A small image super-resolution model, trained from scratch: widths [64, 64, 128].
Rows from block 4 of a small image super-resolution model, named by matrix and row number. Rows with one number belong to one channel. Each number is 128 + 24 x the weight over its row's rms, rounded and kept within 0 to 255. All counts start at 0. After the name is the row's rms in percent of the matrix's.
After each channel's rows are labels from the 100 images, of 14976, where the channel reaches its highest value: "top examples" is what is common among them. Only what is clearly more common there than usual is listed. The data: aerial photos of the United States (SatlasPretrain). In brackets: how many of the 100, against the usual share in percent.
# convs0: first 3x3 conv (model.enc.1.1.convs.0.weight, 64x64x3x3, each kernel summed), inputs 0-63
# convs1: second 3x3 conv (model.enc.1.1.convs.1.weight, 64x64x3x3, transposed, each kernel summed), outputs 0-63

convs0.36 088 [ 70 114 154  96 117 122 114 129 115  86 106  73  94 115 137 126 109 130 110 136 158 107 147 112 118 124 151 142 135 113 114 118  97 130 131  91 124 121 203 107  86 122 141 149 100 112 102  93 115 124 149 149 155 126 112 152 118 125 126 106  96 117  84 129]
convs1.36 085 [130 161  88 142 172  97 125 126 128 137 102 151 122 127 166 104 135 146 124 101 119 113 110 136 167 133 115 106 171 169 116 161 202 117 104 168 114 178 108 141 125 145 111 131 106 145 133 110 121 134 145 136 108 133 167  82  98 139 135 129 126 110 118 146]
top examples: building (69 vs 42)

convs0.25 100 [146 105 118  96 169 153 136  97 113 103 132  75 108 109 122 134 101 123 132 162 123 139  95 129 105 149  89 124 172 141 154 139 149 124 153  63 124 136 119 145 141 114 125 168 138 113 122 103 132 132  98  95 120 104 161 122 126  78 152 139 138 109  80 135]
convs1.25 115 [ 96 123  96 135 102 117 140 139 122 100 108 139 130 138 137  93  69 143 120  67  80 124 141 160 172 146 111 168 135 138 108 144 129 131 122 148 144 143 164 132 164  77  93 102 148 144 120 147 138 157 161 138 155 136 106 137 145 152 113 127 125 126 120  92]
top examples: building (94 vs 42)

convs0.44 102 [142 111 100 100 159 123 101 123 137  99  63 121 134 113  65 146 135 153 130 129 123 130 101  73 136  91 130 151 109 128 104 140 140 132 123 137 141  94 146 128  98 159  89 168  71 110 141 118 131  97 105 144 127 136 116 102 105 109  98 122 116 136 114 145]
convs1.44 095 [159 112 141 127 110  94 130 144  79 144 117  97 159 142  95 160  64  74 129 126 164 151 124 161 114 139 105  83 145 104 152 110 103 103 122 149 125 131 143 146 133 150 106 113 126 124 120 127 158 141 122 122  94 147 124 156  98 183 122 145 130 144 148 142]
top examples: building (81 vs 42)

convs0.22 114 [149 140  97 136  92 111 148 101 126 141 134 192 142 120 115 108 120 137  83 123 130 150 130 164 130 150 149 123 117  84 137 109 126 143  98 184 126 115 141 145 133 117 157 128  74  98 171 115 147 108 116 116  96 150 164 141 104 171 152 142 151 145 107 127]
convs1.22 129 [175 157 178 121 161 115  83 190 125 142 116 119  93 128 127 131 133 159 161 164 160 111 156  91 130 105 104 126 105 133 123 109 114 131 132  85 122  82 139 151 166 128 134 156 120 133 119 121 123 139 143 115 156 134 111 129 144 112 138 126 137 111 169  85]
top examples: building (76 vs 42)

convs0.51 092 [110 141  87  48 136 124 143 122 114 112 133 121  69 112 104 126 111 153 133 117 168 113  97 118 174 112 105 136  90 132 111 159 138 126 131  84 103 120 157 109 126  98 138 174 114 137 119 127 106 114 127 138  94 137 149 123 130 104  88 152 138 100 132 125]
convs1.51 089 [ 96 152  96 153 158 105 147 149 145 146 102 161  60 142 149  81 167 142 133 127 153 146 135  98 159 123 112 158 137 147 137 103 169 170 121  83 110 155 159 128 103 115 112 123 102 123 110  99 133 134 105 112 151  92 129 126 141 129 101 112 138 119 132 125]
top examples: building (76 vs 42)

convs0.23 090 [111 134  93 173 144 135 140 130 114 118 144 147 100 131 117 113  88 140  99 106 116 194 138 152 126 142 153 115 145 102 155 111 111 113 153 145 129 109 139 107  78 112 152  87 102 148 145  88 120 175 112 109 128 122 137 133  88 163 101 161 145  96 114 139]
convs1.23 101 [153 133 101 114 109 147 106 161 127 138 162 151 108 142 104 113 151 124 128 158 132 121 127 134 127 120 125 129 122 115 112 144 119 183 106 152 124 140 144 164 125 127 179 128  85  98 149 130  80 119 128 124 114 155 135 201 131 113 139 107 163 150 147  64]
top examples: building (72 vs 42)

convs0.56 114 [119 160 102 110 130 152 121 138 106 134 133 171 110 123 107  79 133 129  77 111 194 144 150 126 148  99 121 113 160 150 134 143 130 118 109 139 117  93 148  82  92 130 136  98 138 128  98 142 132 124 113 142  90 139 123  67 172 122 151 129 113 129 141 101]
convs1.56 105 [111 141 193 138 137 133 122 122 140 111 135 135 136  90 122 123 122 161 206 128 109 140 127 101 127 143  94 161 119 149 146 111 124 117 117 137 138 130 166 107 119 137 103 136 137  95 109 126 140 108 138 154 155  62 128 147 128 160 115 102 188 116 143 106]
top examples: building (81 vs 42)

convs0.29 098 [107 175 120 120 116 123 132 154 123  70 113  94 134 132 132 110 124 122 120 169 126  98 146 101 128 179 111 172 148 164 118 153 114 122 114 100  91 122  99 135 122 135 157 112 120 152 129  97 103  93 135 121 112 126 107 119 128 138 112 128  88 139  85 193]
convs1.29 105 [101  83 112 127 108 127 141  94 148 134 160 106 134 126 145 162  92 120 116 169 123 116  78 116 131 116 136 150 148 141 115 116 155 115 141 103 121 162 159 104 176 109 147 146 165 168 113 159 109 165 116 144 136 131 128 143  83 100 130 130 115 131  83  87]
top examples: crop field (25 vs 8.8)

convs0.16 085 [110 161 145 162  88 122 127 149 136 152 105  84 150 136 148 100 127 104 131 149 126 113 134 128 122 141 147 117 145 139 142 149 100 118 120 129 113 119 124 150 152 140 155 109 132 112 118  98  94  86 125 136  79  63  79 148 114 139 164 121 120 143  99 193]
convs1.16 092 [158  94 116 175 105  99 113 122 120 125 163 104 120 148 125 130 140 112 105 149 107 130 142 137 137 106 116 168  96 129 101 111 162  95 163  87 133 166 157 127 160  83 160 131  97 156  96 112 104 167 132 143 135 140 137  84 154 113 112 112 132 132 103  98]
top examples: crop field (39 vs 8.8)

convs0.55 095 [168  93 126 147  97 152 130 115 123 123 129 178 113 123 196 107 149 119 134 150  91 104 142 166  91 120 109  98 128 131 140 143 174 134 114 145 135 110  81 116 128  99 127 102 157  90 130 152 120 125 120 141 110 118 127 107 188 141 129 130  89 131 114 133]
convs1.55 101 [114  84 155 132 137 127 111 113 113 138 109 108 136  95  95 122 119 137 132  83 127 146 119 123 110 114 145 119 115 129 146 130 113 118 103 147 110  50  97 149 110 165 105  97  97 142 202 119 137 130 112 105 119 143 119 145 115  97 114  98 158 143 150  89]
top examples: crop field (38 vs 8.8)

convs0.9 089 [126 147 114 150  95  96 118 126 114 113 112 177 145 136 138  70 125 101 124 138 173  76  96  94  86 125  80 128  97  99 132  98 122 135 107 122 147  97 116 141 151 124 151 170 103  86 133 118 143 120 111 120 139 104 110 113 131 147 111 167 119 119 116 148]
convs1.9 083 [ 99 123 110 138 142 153 142 116 158 116 132 138 126 143 133 118 162 136 125 133 118 114 137 189 148 171 182 179 110 104 127 130 159 124 155 129 135 124  79 126 157 155 133 146 146 128 141 134 117 145 151 117 134 140 134 162 153 117 138  71 102 105 185  91]
top examples: building (87 vs 42)

convs0.27 091 [155 132 130 109 124 143 122 109 112 140 114 149 139 106 104 153  90 126 135 150 106 113 112 132 117 116 168 130 167 141 149 163 143 144 115  82 137 121 104 123 140 136 183 147  89 126 127 122 104 121  72 155  56 181 139 138 122  90 148 113 136 146 148 133]
convs1.27 081 [ 72 167 148 134 135 131 145 208 168 127 114 116 130 139 142 149 152 150  95 157 128 129 109 147 141 110 105 132 142 136  86 106 137 152 114 135 108  87 128 108 123 138 122 103 116 141 104 140 142  88 126 134 148 142 141 121 111 150 110 196 104 101 146 129]
top examples: crop field (38 vs 8.8)

convs0.38 091 [ 96 122 146 142 126 115 133 122 112 139 143  71 100 136 136 113 165 135 131 108 107 133 130 149 100 138 156 131 111 154 139 145 167  81 168 115 124  79 124 130 137  97  77 100 125 176 141 141  89 127 114 108 120 168 130  83 117 135 150 127  82 129 132 155]
convs1.38 102 [143 128 110 162 127 156 136  96 155 125 167 143  97 137 154 111 153 100 127 137 130 123  95 134 159 100  76 159 103 146 105 126 127 129  62  90 122 143 128 132 136 125 114 153 146 139 139 142 156 137 121  78 109 108 134  71 149 119 120 133  86 135 124 170]
top examples: crop field (39 vs 8.8)

convs0.58 106 [ 98 170 120 152 120  95 149 108 147 170 117 160 137 132 115 111 101 114  97 183 142 140 133 108 119 127 189  91 117 152 147 159 116  98 140 119 130 100 124 114 138 141 129 105 139 122 123 106 128 185 134 142 132  84 106 133 114 136  94 141  81 112 146 101]
convs1.58 097 [121  82 159 115 129 142 128 177 116 107 125 144 158 140  94 142  88 128 150 108  98 100 132 155 125 125 133 108 131 117 144  87 102 132 166 136 157 127 118 101 106 158 135  93 106 142 114 169 106  99 138  93  94 130 116 154 152 133 135  95 100 160 176 155]
top examples: crop field (42 vs 8.8)

convs0.63 098 [118 124 157 140  94 135 126  93  75 149 103  62 118 137 127 114 113 137 138 145 113  81 129 164 117 123 116 123 106 106 161 110 109 122 141 114 145 109 134 121 104 111 168 113 171  92 157 160 146 126 107 101 136 109  99  95 153 122 141 129  97 139 161 165]
convs1.63 088 [114 146 112 116 127  89 135 109 154 155 132 154 134 181 116  89 155 118 103 120 126 130 141 112 116 149 147 172 121 131 107 119 176 118 109 143 195 137 105 167 154 149  98 126 159 103 135 129 119 150 139 137 137 161 147 142 107 160 114 127  96 155 102 176]
top examples: crop field (28 vs 8.8)

convs0.60 104 [ 96 140 151  81 106 149 117  87 137 106 122 162 172 153 124  82 107 173 121 166 134 173 154 155 151 101 131 122 132 102 139 133 133  94 117 125  93  81 159  86 150 139 130 128 132 122 129  97 147  96 102 112 124 136 143 109 141 139 101 127 109 128 153 116]
convs1.60 131 [115  95 123 145  94 110 134 152 110 143 126 137 138 106 152  57 135 148 145 110 144 103 149 132  79 142 124  91 138 138 173 137 126 143  87 105 142 176 148 124 144  99 126 122 139 106 175 131 138 142 151 124 135 101 176 146 120 134 139 120 129  67 139 122]
top examples: crop field (38 vs 8.8)

convs0.47 089 [112 127  98 155 107 118  95 118  78 134  65  97 133 141 105 160  98 142 145  83  60 104 123 104 121 111 124 116 107 128 121 140 130 103 127 135 147  67 129 123 157 145  97 170 117 119  86 126 143 133 130 107 128 124 134 126 108 102 111 130 136 104 119 137]
convs1.47 089 [139 144 150 132 134  97 139 135 114 101 140 126 116 147  83 180  98 119 109 124 173  97 143 168 128 131 111 107 127 115 140 170  87 119  77 102  95 130 102 138 148 117 141 134 114 104 118  82 137 128 157 164 152 152 153 121 153 147  83 143 155 115 111 145]
top examples: building (77 vs 42)

convs0.62 111 [133 151 131 158 152  87 143  87 109 175 131 155 113  99 115 120 115 114 107 135 147 113  95 110  90  86 104 123  82 128 140 135  96 135  92 151 184 113 111 111  64 114 120 145  97 128 120 138 124 156 132 142 102 144 142 131 126 146 104  98 136 160 136 127]
convs1.62 091 [102 134 136 119 104 142 152  92 145 147  99 123 120 128 172 137 117 147 135 121 119 159  82 142 130 132 163  85 171 117 167  80 136 121 180 108 123 150 114 112 116 162 129 117 112 169  98 127 105 113 134  89 117 119  86 148 125 136 128 136 131 164 155 170]
top examples: crop field (40 vs 8.8)

convs0.34 088 [142 146 150 108 144 105 141 151 127 135 112 140 134  83  90  99 124 167 161 150 122 139 132 103 121 161 171 164 150 103 147 146 166 111 132  73 167 105 149 171 132 113 106 136 108 121 132 123 118  92 108 165  96 138 134  99 114 140 115 127 125 148 109 178]
convs1.34 087 [117 153 131 152 128 146 111  77 149 133 102 124 130 137 114 136 113 136 110 165 168 124 157 158 105  87 100 120 110 116 119 133 142 110 123 145  95 103  96 144 116  71 118 124 143 122 135 121 119 174 173 130 134 116 160  90 173 119 166 133 115 101 119  76]
top examples: crop field (40 vs 8.8)

convs0.52 094 [ 86  96 154 144  94 104 168 131 103 127 142  92 137 114 164 124 121 123 178 120 108 106 112 163 138 125 119 146 139 189 124 105 120  91 163  84 160 121 131 135 112 121 113 120 155 127 132 153 135 173 133 101 136 133 146 104 116 131 130 142  98 149 137 181]
convs1.52 126 [137 132 138 140 166 133 116 172 128 153 131 124 126 163 125 161 117 121 129 148 175  89 160 122 142 132  88 150 139 128  71 141 172 144 137 119 148 110 147 183 149 131  80 132 112 139 120 145 121 156 128 180 155 125 120 130 105 120 142 116  79 122 150 103]
top examples: building (76 vs 42)

convs0.48 095 [139 119 188 153 144 128 106  89 113 132 105 150 138  96 111  57  95 130 149 146 104 140 133 130  96 135 100 101 147 146 124 105 104 129 127 119 119 101 114 132 106  99 117  86 171 125 154 119 135 130 114 122 143 121 151  93 137 103 169  80 135 153 105 108]
convs1.48 094 [ 45 122 114 130 112 125 133 140 103 112 153 147 162 103 127 103 129 119 110  84 114 121  97 121 155 105 117 151 148 145 134 134 184 131 165 106 141 157 145  88 130 116 122 105 160 148 114 152 137 136 128 114  92 163 138 183 140 151 112 121 133 130 159 131]
top examples: building (78 vs 42)

convs0.24 112 [129 172 128 120  94  94 108 139 167 115  91  84 163 155 106 116 159  83 130 119 138 135  97 121 139 108 140  96 111 105 139 123  96  97 171 104 109 111 102 113 165 102 136 163 129 139 131 114 119 142 115 114 100  90 159 151 115 103 119 145 117 102  92 146]
convs1.24 085 [176  87 131 129 149 155 151 126 148 124 109 138  95 120 153  98 127 147 105 133 172 111 145 107 136 145 184 104 118 139  87 123 111 115 129 116 172 177 138  97  78 159 121 136 104 127 154 142 134 131 119 120 167 142 113 111 117 102 146 153  98  99 141 152]
top examples: crop field (31 vs 8.8)

convs0.26 084 [134 147 128 118  94  97 123 126 107 113 156 146 122 107 139 119 113 138 167  98  99 111 138  93 105 120 111  93 186  87 129 121 103 125 154 106  83 130 122  88 116 120 135 103 146 128 108 109 187 139  89 114 116 154 137  99 137 146 122 112  81 172 134 116]
convs1.26 094 [ 79  92 140 131 155 144 125 131 108 164 137 142 126  75 154 125 133 126 118  97  70  95 129 104 111 140 136 135 107 190 119  94 143 102 145 133 146  93  76 135 114 129 132 106 152  99 130 130 146 126 119 139  90 124 142 134 101 131  93 140  99 123  93 147]
top examples: building (80 vs 42)

convs0.41 105 [143 146 188  76 127 103 119 152 101 112  94 178 127 136 116 174 126 124 128 139 125 148 116 144  75  95 110 103 122 116 152 152 109 167 120 115 133 137  89 130 112 111 140 135 121 113 153  80 163 106 121 131  97 101 129 123 133 151 113 112 146 167 151 139]
convs1.41 108 [ 86 136  94 126 151 151 123 108 183 136 157 168 119 120 127 116 128 112 121  87 109 108 167  86 119 103 142 137 142 107 128  95 149 123 142 146 124 105 161 149  99  89 110  91 126 136 157 185 147 129 127 108 163 114 145 159 159 134 106 101 121 121 103 139]
top examples: crop field (29 vs 8.8)

convs0.5 095 [117 137 131 142 162 127 154 105 127 138 123  76 113 113 115 123 112 132 152 121 133 132  68 137 102 110  98 125  88 154 137  98 153 109 157  98 143 117 111 129  71 156 119 131 154 136 124 140 151 131 139 127 117  90 108 144 168 109 138 100  90 165 144 187]
convs1.5 096 [131 139 161 145  97 108 143 113 135 140 108 161 127 142 183 166 108 141 155 131 133 125 172  90 141 119 166 177 132 135 111 123 139 144 137 104 141 110  97 130 170 160  99 137  82 133 158 168 128 171 113 168 148 111 139 115 149 120 125 103 112 154 115 147]
top examples: building (67 vs 42)

convs0.49 105 [140 111 108 121 118 121 100 153 129 139  81 146  92 131  77 108 138 167  94 100 112 145  94  99 146 166 141 111  93 122 114  95 104 132 152 149 110  97 128  89 131 111 116 124 134  96 153 107 165 108  99 134 136 155 171 157 104 163 129 146 130  96 116 114]
convs1.49 099 [156 196 153 115 119 100 104 130 120 145 109  87 130 132 166 165 117 146 155 134 114 100 151 151  97 146 121  83 108 136 140 140 115 117  98 110 104 121 115 175 147 138 163 206 133 147 126 109 110 122 126 150 155 117 117 122 120 102 132 127 156 133 117 115]
top examples: building (74 vs 42)

convs0.33 100 [113 124 103 134 101 135 100  94 101 142  95 192 110 105 138 134 134  89 150 142 102 148 119 138 131  78 117 112 121  86 142 162 146 108 131 152 151 137 108 112 117 119 175 155 138 108 117 128 167 143  78 169 147 136 106 137 168 136 123 135 135 159 128 150]
convs1.33 101 [135 123 126  68 131 157 164 165 106 125 107 111 120 123 143 116 124 154  92 123 109  78 152 129 120 163 104 126 140 125 134 136  73 127  93 121 102 105 128 126 103  86  84  94 114  78 132 157 134 104 180 123 141  98 119 144 126 126 100 120 133 136 126 112]
top examples: crop field (34 vs 8.8)

convs0.35 113 [136 106 109 158 135 123  99 118  96 131 130  99  86 121 146 147 111 114 152  96 135 129 109 133 108 152 169 175 136 168 134 150 122 146  83 143 139  81 143 113 107 109 113 133 147 129 138 123 134 142 101 121 120 129  97 104 222 108 109 128 136 143 113 109]
convs1.35 108 [107 154 178 141 116 121 128 156 127 153 121 143 147  98 170 122 112 171 171 146 101 162 135 139 107 154 124 111 131 138 107 111 166 117 158 124 146  95 120 140 113 191 156 108 129 152 150 139 112 130 120 108 115 123 150 123 119 114 168 112 157  79 171 124]
top examples: building (71 vs 42)

convs0.7 092 [ 89 174 110 111 115 128 118 138 115 132 100 118 152  65 101  99 135 176 105 145 120 157 153  94  71 112 154 107 159 143 119  94 112 126 113 153 124 108 145 163 137 111 166 125 129  85 114 116 118 103 105 102 109 122 125 113 116 159 160 144 128 121 135 125]
convs1.7 091 [114 146 132 122 138 182  92 159 149 130 138 117 106 153 128 112 172 150 114 170 151  98 121 118 122 135 112 150 100 110  88 148  97 119 113 121  97 162 119 107 141 139  89 180 101 112  97 126 156  92 109 104 129 149 149 163 138 134 118 113 138  80 128 156]
top examples: crop field (35 vs 8.8)

convs0.6 087 [117 115 142 151 114 123 119 143  79  94 170 104  58 151 118 137 146 164 147 112 152 145 162 123  98 125 112  97 145 144  99 113 119  95 131 106 134 122 106 116 173 125 112 128 105  89 124 137 165 102  97 137 122  85 129 125 118 122 103 127  74 141 122 144]
convs1.6 090 [133 123 159  96 122 151 113 154 135 116  98  83 128 100 131 138 135 128 121 129 134 103  86 121 134 103 171 167 158 143 103 167 118 164  87 159  71 101 120 133 104 122  72 146 126 125 152 116 109  90 137 115 136 132 116 115 114 109 116 141  98 103 147  90]
top examples: crop field (30 vs 8.8)

convs0.18 111 [131 144 115 130 136  97 138 154 141 134 137 136  99 128  82  89 116 126 132 104 168 153 141  93 123 144  98  88  85 120 141 167 141 168 145  76 118 117 156 154 117 131 112 126 126 102 182 115 139  99  94 116 122 120 117 168 107 145 114 136  71 124 141 132]
convs1.18 084 [109 136 107 122 112 102 144 125 149 136  99 102 129 127 129 134 183 173 153 105 111 122 158 131 153  84 122 127 145 102 196  76 114 145  93 157 127 160 149 124 130 115 112 142 115 103 145 123 106 107 114 157 123 119 141 133 108 140 126 124 160 162  83 168]
top examples: crop field (33 vs 8.8)