config.yaml
grayscale: true
rotation_deg: 10
blocks_per_level: 3
optimizer: "soap"
lr: 0.0027
precondition_frequency: 10
merge_dims: true
adamw_lr_other_params: 0.00082
batch_size: 128
weight_decay: 0.2
Rows from block 8 of a small image super-resolution model, named by matrix and row number. Rows with one number belong to one channel. Each number is 200 + 20 x the weight over its row's rms, rounded and kept within 0 to 999. All counts start at 0.
After each channel's rows are labels from the 100 images, of 14976, where the channel reaches its highest value: "strongest on" is what is common among them. Only what is clearly more common there than usual is listed. The data: aerial photos of the United States (SatlasPretrain).
# convs0: first 3x3 conv (model.decb.0.0.convs.0.weight, 64x128x3x3, each kernel summed), inputs 0-127
# convs1: second 3x3 conv (model.decb.0.0.convs.1.weight, 64x64x3x3, transposed, each kernel summed), outputs 0-63

convs0.58,192,192,168,200,213,214,206,189,219,220,201,201,219,198,188,185,190,232,185,191,193,225,214,223,201,220,216,171,195,169,192,151,176,182,188,203,167,183,181,172,215,187,198,142,187,202,212,171,225,202,166,190,199,192,162,224,202,191,203,218,196,166,212,218,239,240,218,198,175,200,227,225,181,200,196,210,184,202,186,187,221,191,203,227,168,205,162,201,169,213,221,182,205,177,228,196,194,227,216,217,196,188,193,188,209,243,176,151,212,202,235,208,202,171,181,209,212,194,193,177,214,186,184,196,224,230,210,195
convs1.58,225,179,194,255,186,215,214,199,220,211,185,193,192,215,200,184,203,203,182,177,220,219,193,222,189,194,232,189,204,188,233,208,180,188,190,198,173,195,165,169,206,225,217,220,213,227,212,210,185,173,196,175,215,207,210,210,193,176,176,185,205,251,211,151
strongest on: building

convs0.2,149,164,145,206,195,187,207,210,198,234,185,216,167,216,228,160,192,233,168,195,219,201,223,212,224,187,200,189,233,200,197,153,190,167,193,213,183,193,190,191,193,197,233,147,215,188,192,208,179,231,167,200,242,190,144,200,205,199,194,228,176,175,209,186,214,213,208,203,186,238,220,212,175,188,206,210,204,209,214,211,226,195,181,213,186,191,215,202,165,199,213,190,181,195,168,204,223,198,209,210,188,196,205,197,223,195,183,220,193,173,218,234,219,198,197,210,202,201,215,205,219,194,208,199,200,203,208,180
convs1.2,203,191,232,201,166,174,215,208,197,211,218,235,223,196,178,218,184,186,180,176,214,227,219,206,201,202,203,197,199,216,201,189,202,213,195,249,211,162,247,181,196,216,215,220,215,187,197,183,196,193,193,228,198,226,185,220,240,191,199,241,206,218,210,157
strongest on: building

convs0.46,170,186,179,189,197,186,167,202,185,174,193,210,166,234,201,193,173,231,164,206,222,178,209,183,222,187,184,164,227,193,189,225,199,183,200,196,183,242,174,217,228,202,209,182,167,205,169,204,202,210,202,199,192,212,179,232,202,188,216,246,211,211,212,163,201,211,204,213,187,180,184,205,228,207,159,229,178,209,190,141,190,178,209,174,237,176,176,210,184,216,186,214,172,173,208,218,174,211,227,215,210,196,176,184,208,222,192,190,206,202,237,207,194,212,210,184,188,206,196,173,208,204,218,174,193,211,185,172
convs1.46,179,184,237,208,166,233,201,151,203,186,202,176,185,181,193,195,191,181,224,198,199,216,192,191,188,238,187,187,174,242,191,199,180,205,184,207,177,205,227,173,192,213,180,180,222,205,195,210,184,203,180,199,241,193,226,183,212,193,232,176,209,232,190,172
strongest on: crop field

convs0.29,175,195,207,185,221,217,191,186,197,213,192,216,198,234,184,193,253,203,188,185,200,254,214,180,210,231,196,204,205,189,206,193,202,193,186,185,233,183,221,169,177,206,174,194,215,195,215,217,186,233,190,182,219,201,180,188,227,215,148,170,188,158,213,173,157,194,210,179,206,206,150,200,184,211,196,192,192,200,181,197,203,204,211,203,194,191,213,225,191,213,198,233,191,219,186,204,205,228,172,176,190,156,179,216,209,159,186,253,191,218,226,223,223,181,171,195,186,219,201,185,185,186,219,206,191,195,193,175
convs1.29,186,231,222,215,233,192,195,193,212,201,215,197,217,221,229,217,199,217,213,225,205,178,267,183,191,221,180,211,203,199,192,190,177,188,235,174,182,204,189,214,243,161,195,209,191,197,214,202,188,180,180,192,188,198,229,208,163,237,209,201,181,195,201,183
strongest on: building

convs0.50,170,192,206,194,195,213,179,215,203,240,214,205,187,166,189,251,173,208,189,201,205,220,184,198,191,202,173,182,222,198,222,247,165,201,232,171,227,210,203,164,207,227,208,182,186,195,191,225,227,256,181,165,224,174,197,175,215,215,186,197,183,180,208,187,193,222,203,185,194,186,206,196,183,213,192,166,191,215,196,156,202,223,185,214,184,187,220,188,187,209,197,225,184,223,183,192,199,201,168,212,173,164,215,212,211,191,201,190,185,211,216,210,226,200,196,179,199,170,205,165,207,212,187,154,176,227,201,176
convs1.50,208,177,183,192,216,187,174,200,245,198,192,202,202,228,219,185,187,207,185,187,194,202,213,172,158,181,168,199,183,210,185,227,167,239,210,194,196,193,174,199,208,216,204,218,156,184,212,181,192,180,186,190,189,185,186,182,178,192,191,168,187,142,193,189
strongest on: building

convs0.12,235,232,216,201,216,193,197,187,197,218,196,206,168,217,189,199,200,215,163,218,211,243,223,229,227,220,196,203,207,189,204,193,193,186,154,205,217,210,164,225,207,216,227,171,201,179,137,197,215,198,202,214,189,154,193,217,200,202,221,198,206,194,233,199,213,219,158,170,214,216,247,193,190,190,188,211,193,208,200,190,248,206,206,211,200,202,211,214,215,226,184,191,199,172,220,203,215,228,214,181,198,211,242,182,187,190,191,198,218,184,199,228,182,184,196,212,155,175,203,190,192,208,175,202,205,164,231,188
convs1.12,198,192,184,230,178,238,208,211,205,189,259,193,226,191,177,172,192,189,185,190,227,174,199,205,183,167,188,222,202,208,190,203,198,171,206,192,188,230,179,195,184,164,185,200,222,185,218,216,192,236,194,189,168,195,240,218,204,199,192,200,175,177,206,233
strongest on: crop field

convs0.27,175,168,237,229,156,210,173,216,190,229,222,197,169,202,222,207,185,202,211,248,201,223,201,201,204,178,167,204,194,211,191,165,175,217,201,204,245,205,207,219,190,182,211,219,169,220,227,190,194,199,231,253,226,183,165,167,183,194,167,181,200,181,199,213,207,195,171,199,210,193,181,208,190,184,206,168,225,219,208,189,202,190,183,227,196,224,202,220,197,202,205,207,198,157,204,213,181,186,190,209,162,235,191,186,167,201,225,193,198,228,202,189,193,201,202,202,221,186,219,191,224,214,184,194,171,223,172,188
convs1.27,221,207,168,194,202,222,204,201,149,207,186,175,210,190,170,198,205,183,245,184,182,188,182,232,169,193,175,209,219,172,181,191,204,192,232,205,196,169,210,202,172,199,215,210,182,164,221,227,213,231,209,225,218,207,197,190,213,207,168,209,225,220,199,179
strongest on: building

convs0.21,242,232,185,168,183,209,194,195,180,223,178,203,212,229,169,172,191,225,194,187,191,207,226,196,191,187,210,219,204,194,222,207,164,191,172,168,225,227,227,217,205,200,185,179,175,212,191,227,169,225,223,200,206,180,211,211,200,205,208,174,153,212,182,225,184,176,216,228,201,227,170,194,217,202,208,229,179,221,184,200,208,184,200,175,208,187,186,193,221,214,182,177,211,186,182,183,244,203,220,219,218,170,179,163,205,156,190,205,198,186,242,213,186,206,226,186,221,192,193,201,189,207,216,166,184,167,178,185
convs1.21,191,204,183,195,198,171,208,179,255,189,164,185,205,236,190,169,189,219,192,212,205,217,231,202,208,198,192,179,179,193,189,192,192,186,189,196,243,201,182,172,194,207,194,185,151,194,186,189,172,169,191,181,235,202,222,192,186,187,191,180,225,159,208,197
strongest on: crop field

convs0.14,235,179,196,196,222,185,195,214,170,192,193,199,231,181,199,182,218,195,225,189,192,217,218,201,207,183,187,188,193,190,214,206,206,184,204,214,190,209,211,162,229,213,196,185,179,184,209,169,212,205,193,184,222,175,189,221,225,243,181,204,191,157,177,218,185,186,182,197,147,219,182,179,207,253,187,243,198,175,180,190,202,227,170,221,207,196,181,186,178,198,161,150,183,201,243,191,214,190,190,219,219,210,225,230,210,212,219,199,202,180,223,209,167,184,178,195,206,210,223,230,206,218,183,197,213,170,188,187
convs1.14,204,214,185,198,215,164,189,195,196,171,187,192,218,235,184,203,213,204,195,199,178,194,234,228,157,212,217,236,208,196,200,190,206,180,231,204,190,182,170,164,207,196,192,194,215,187,246,250,202,167,222,219,218,210,218,213,191,176,206,198,174,215,216,212
strongest on: building

convs0.45,170,185,238,235,228,222,194,203,186,237,192,189,210,189,179,193,184,184,205,206,207,203,229,201,191,180,196,188,202,208,184,217,197,193,210,158,241,209,174,204,231,183,200,178,186,140,216,183,230,207,191,177,187,169,189,235,224,217,227,177,249,190,171,199,208,213,185,196,199,166,160,166,196,212,204,180,220,195,190,167,184,204,203,208,200,237,179,229,210,170,161,174,198,201,200,193,194,205,181,225,196,192,199,219,165,199,236,202,194,214,207,202,211,182,210,208,203,213,207,229,198,181,192,205,211,194,212,165
convs1.45,217,194,194,239,208,228,216,228,211,211,183,188,199,175,188,202,219,197,241,208,172,196,183,228,183,199,204,210,192,214,216,208,220,185,251,198,206,219,206,235,201,219,202,186,201,209,205,208,208,214,185,217,218,195,189,143,202,177,199,222,182,199,262,185
strongest on: building

convs0.61,176,184,210,202,196,195,161,188,199,190,179,178,236,192,156,231,204,193,207,184,208,202,179,203,221,203,190,223,197,193,202,198,165,164,215,218,196,216,177,152,194,185,178,186,196,188,174,211,198,261,159,183,198,203,235,197,218,225,170,183,182,202,213,198,185,247,196,198,178,201,198,179,226,189,209,203,212,234,214,183,228,192,198,215,224,212,221,223,246,208,208,205,206,196,194,165,216,205,202,199,185,197,187,197,210,206,197,135,222,183,202,223,214,202,220,205,192,177,196,215,224,207,209,217,207,201,218,156
convs1.61,213,233,152,165,209,143,212,228,236,205,163,208,182,231,196,213,191,206,200,191,210,196,203,209,212,192,211,190,197,147,198,203,214,225,216,211,225,199,189,205,204,223,208,219,171,206,183,207,220,168,219,183,210,181,169,210,186,181,190,194,203,186,203,204
strongest on: crop field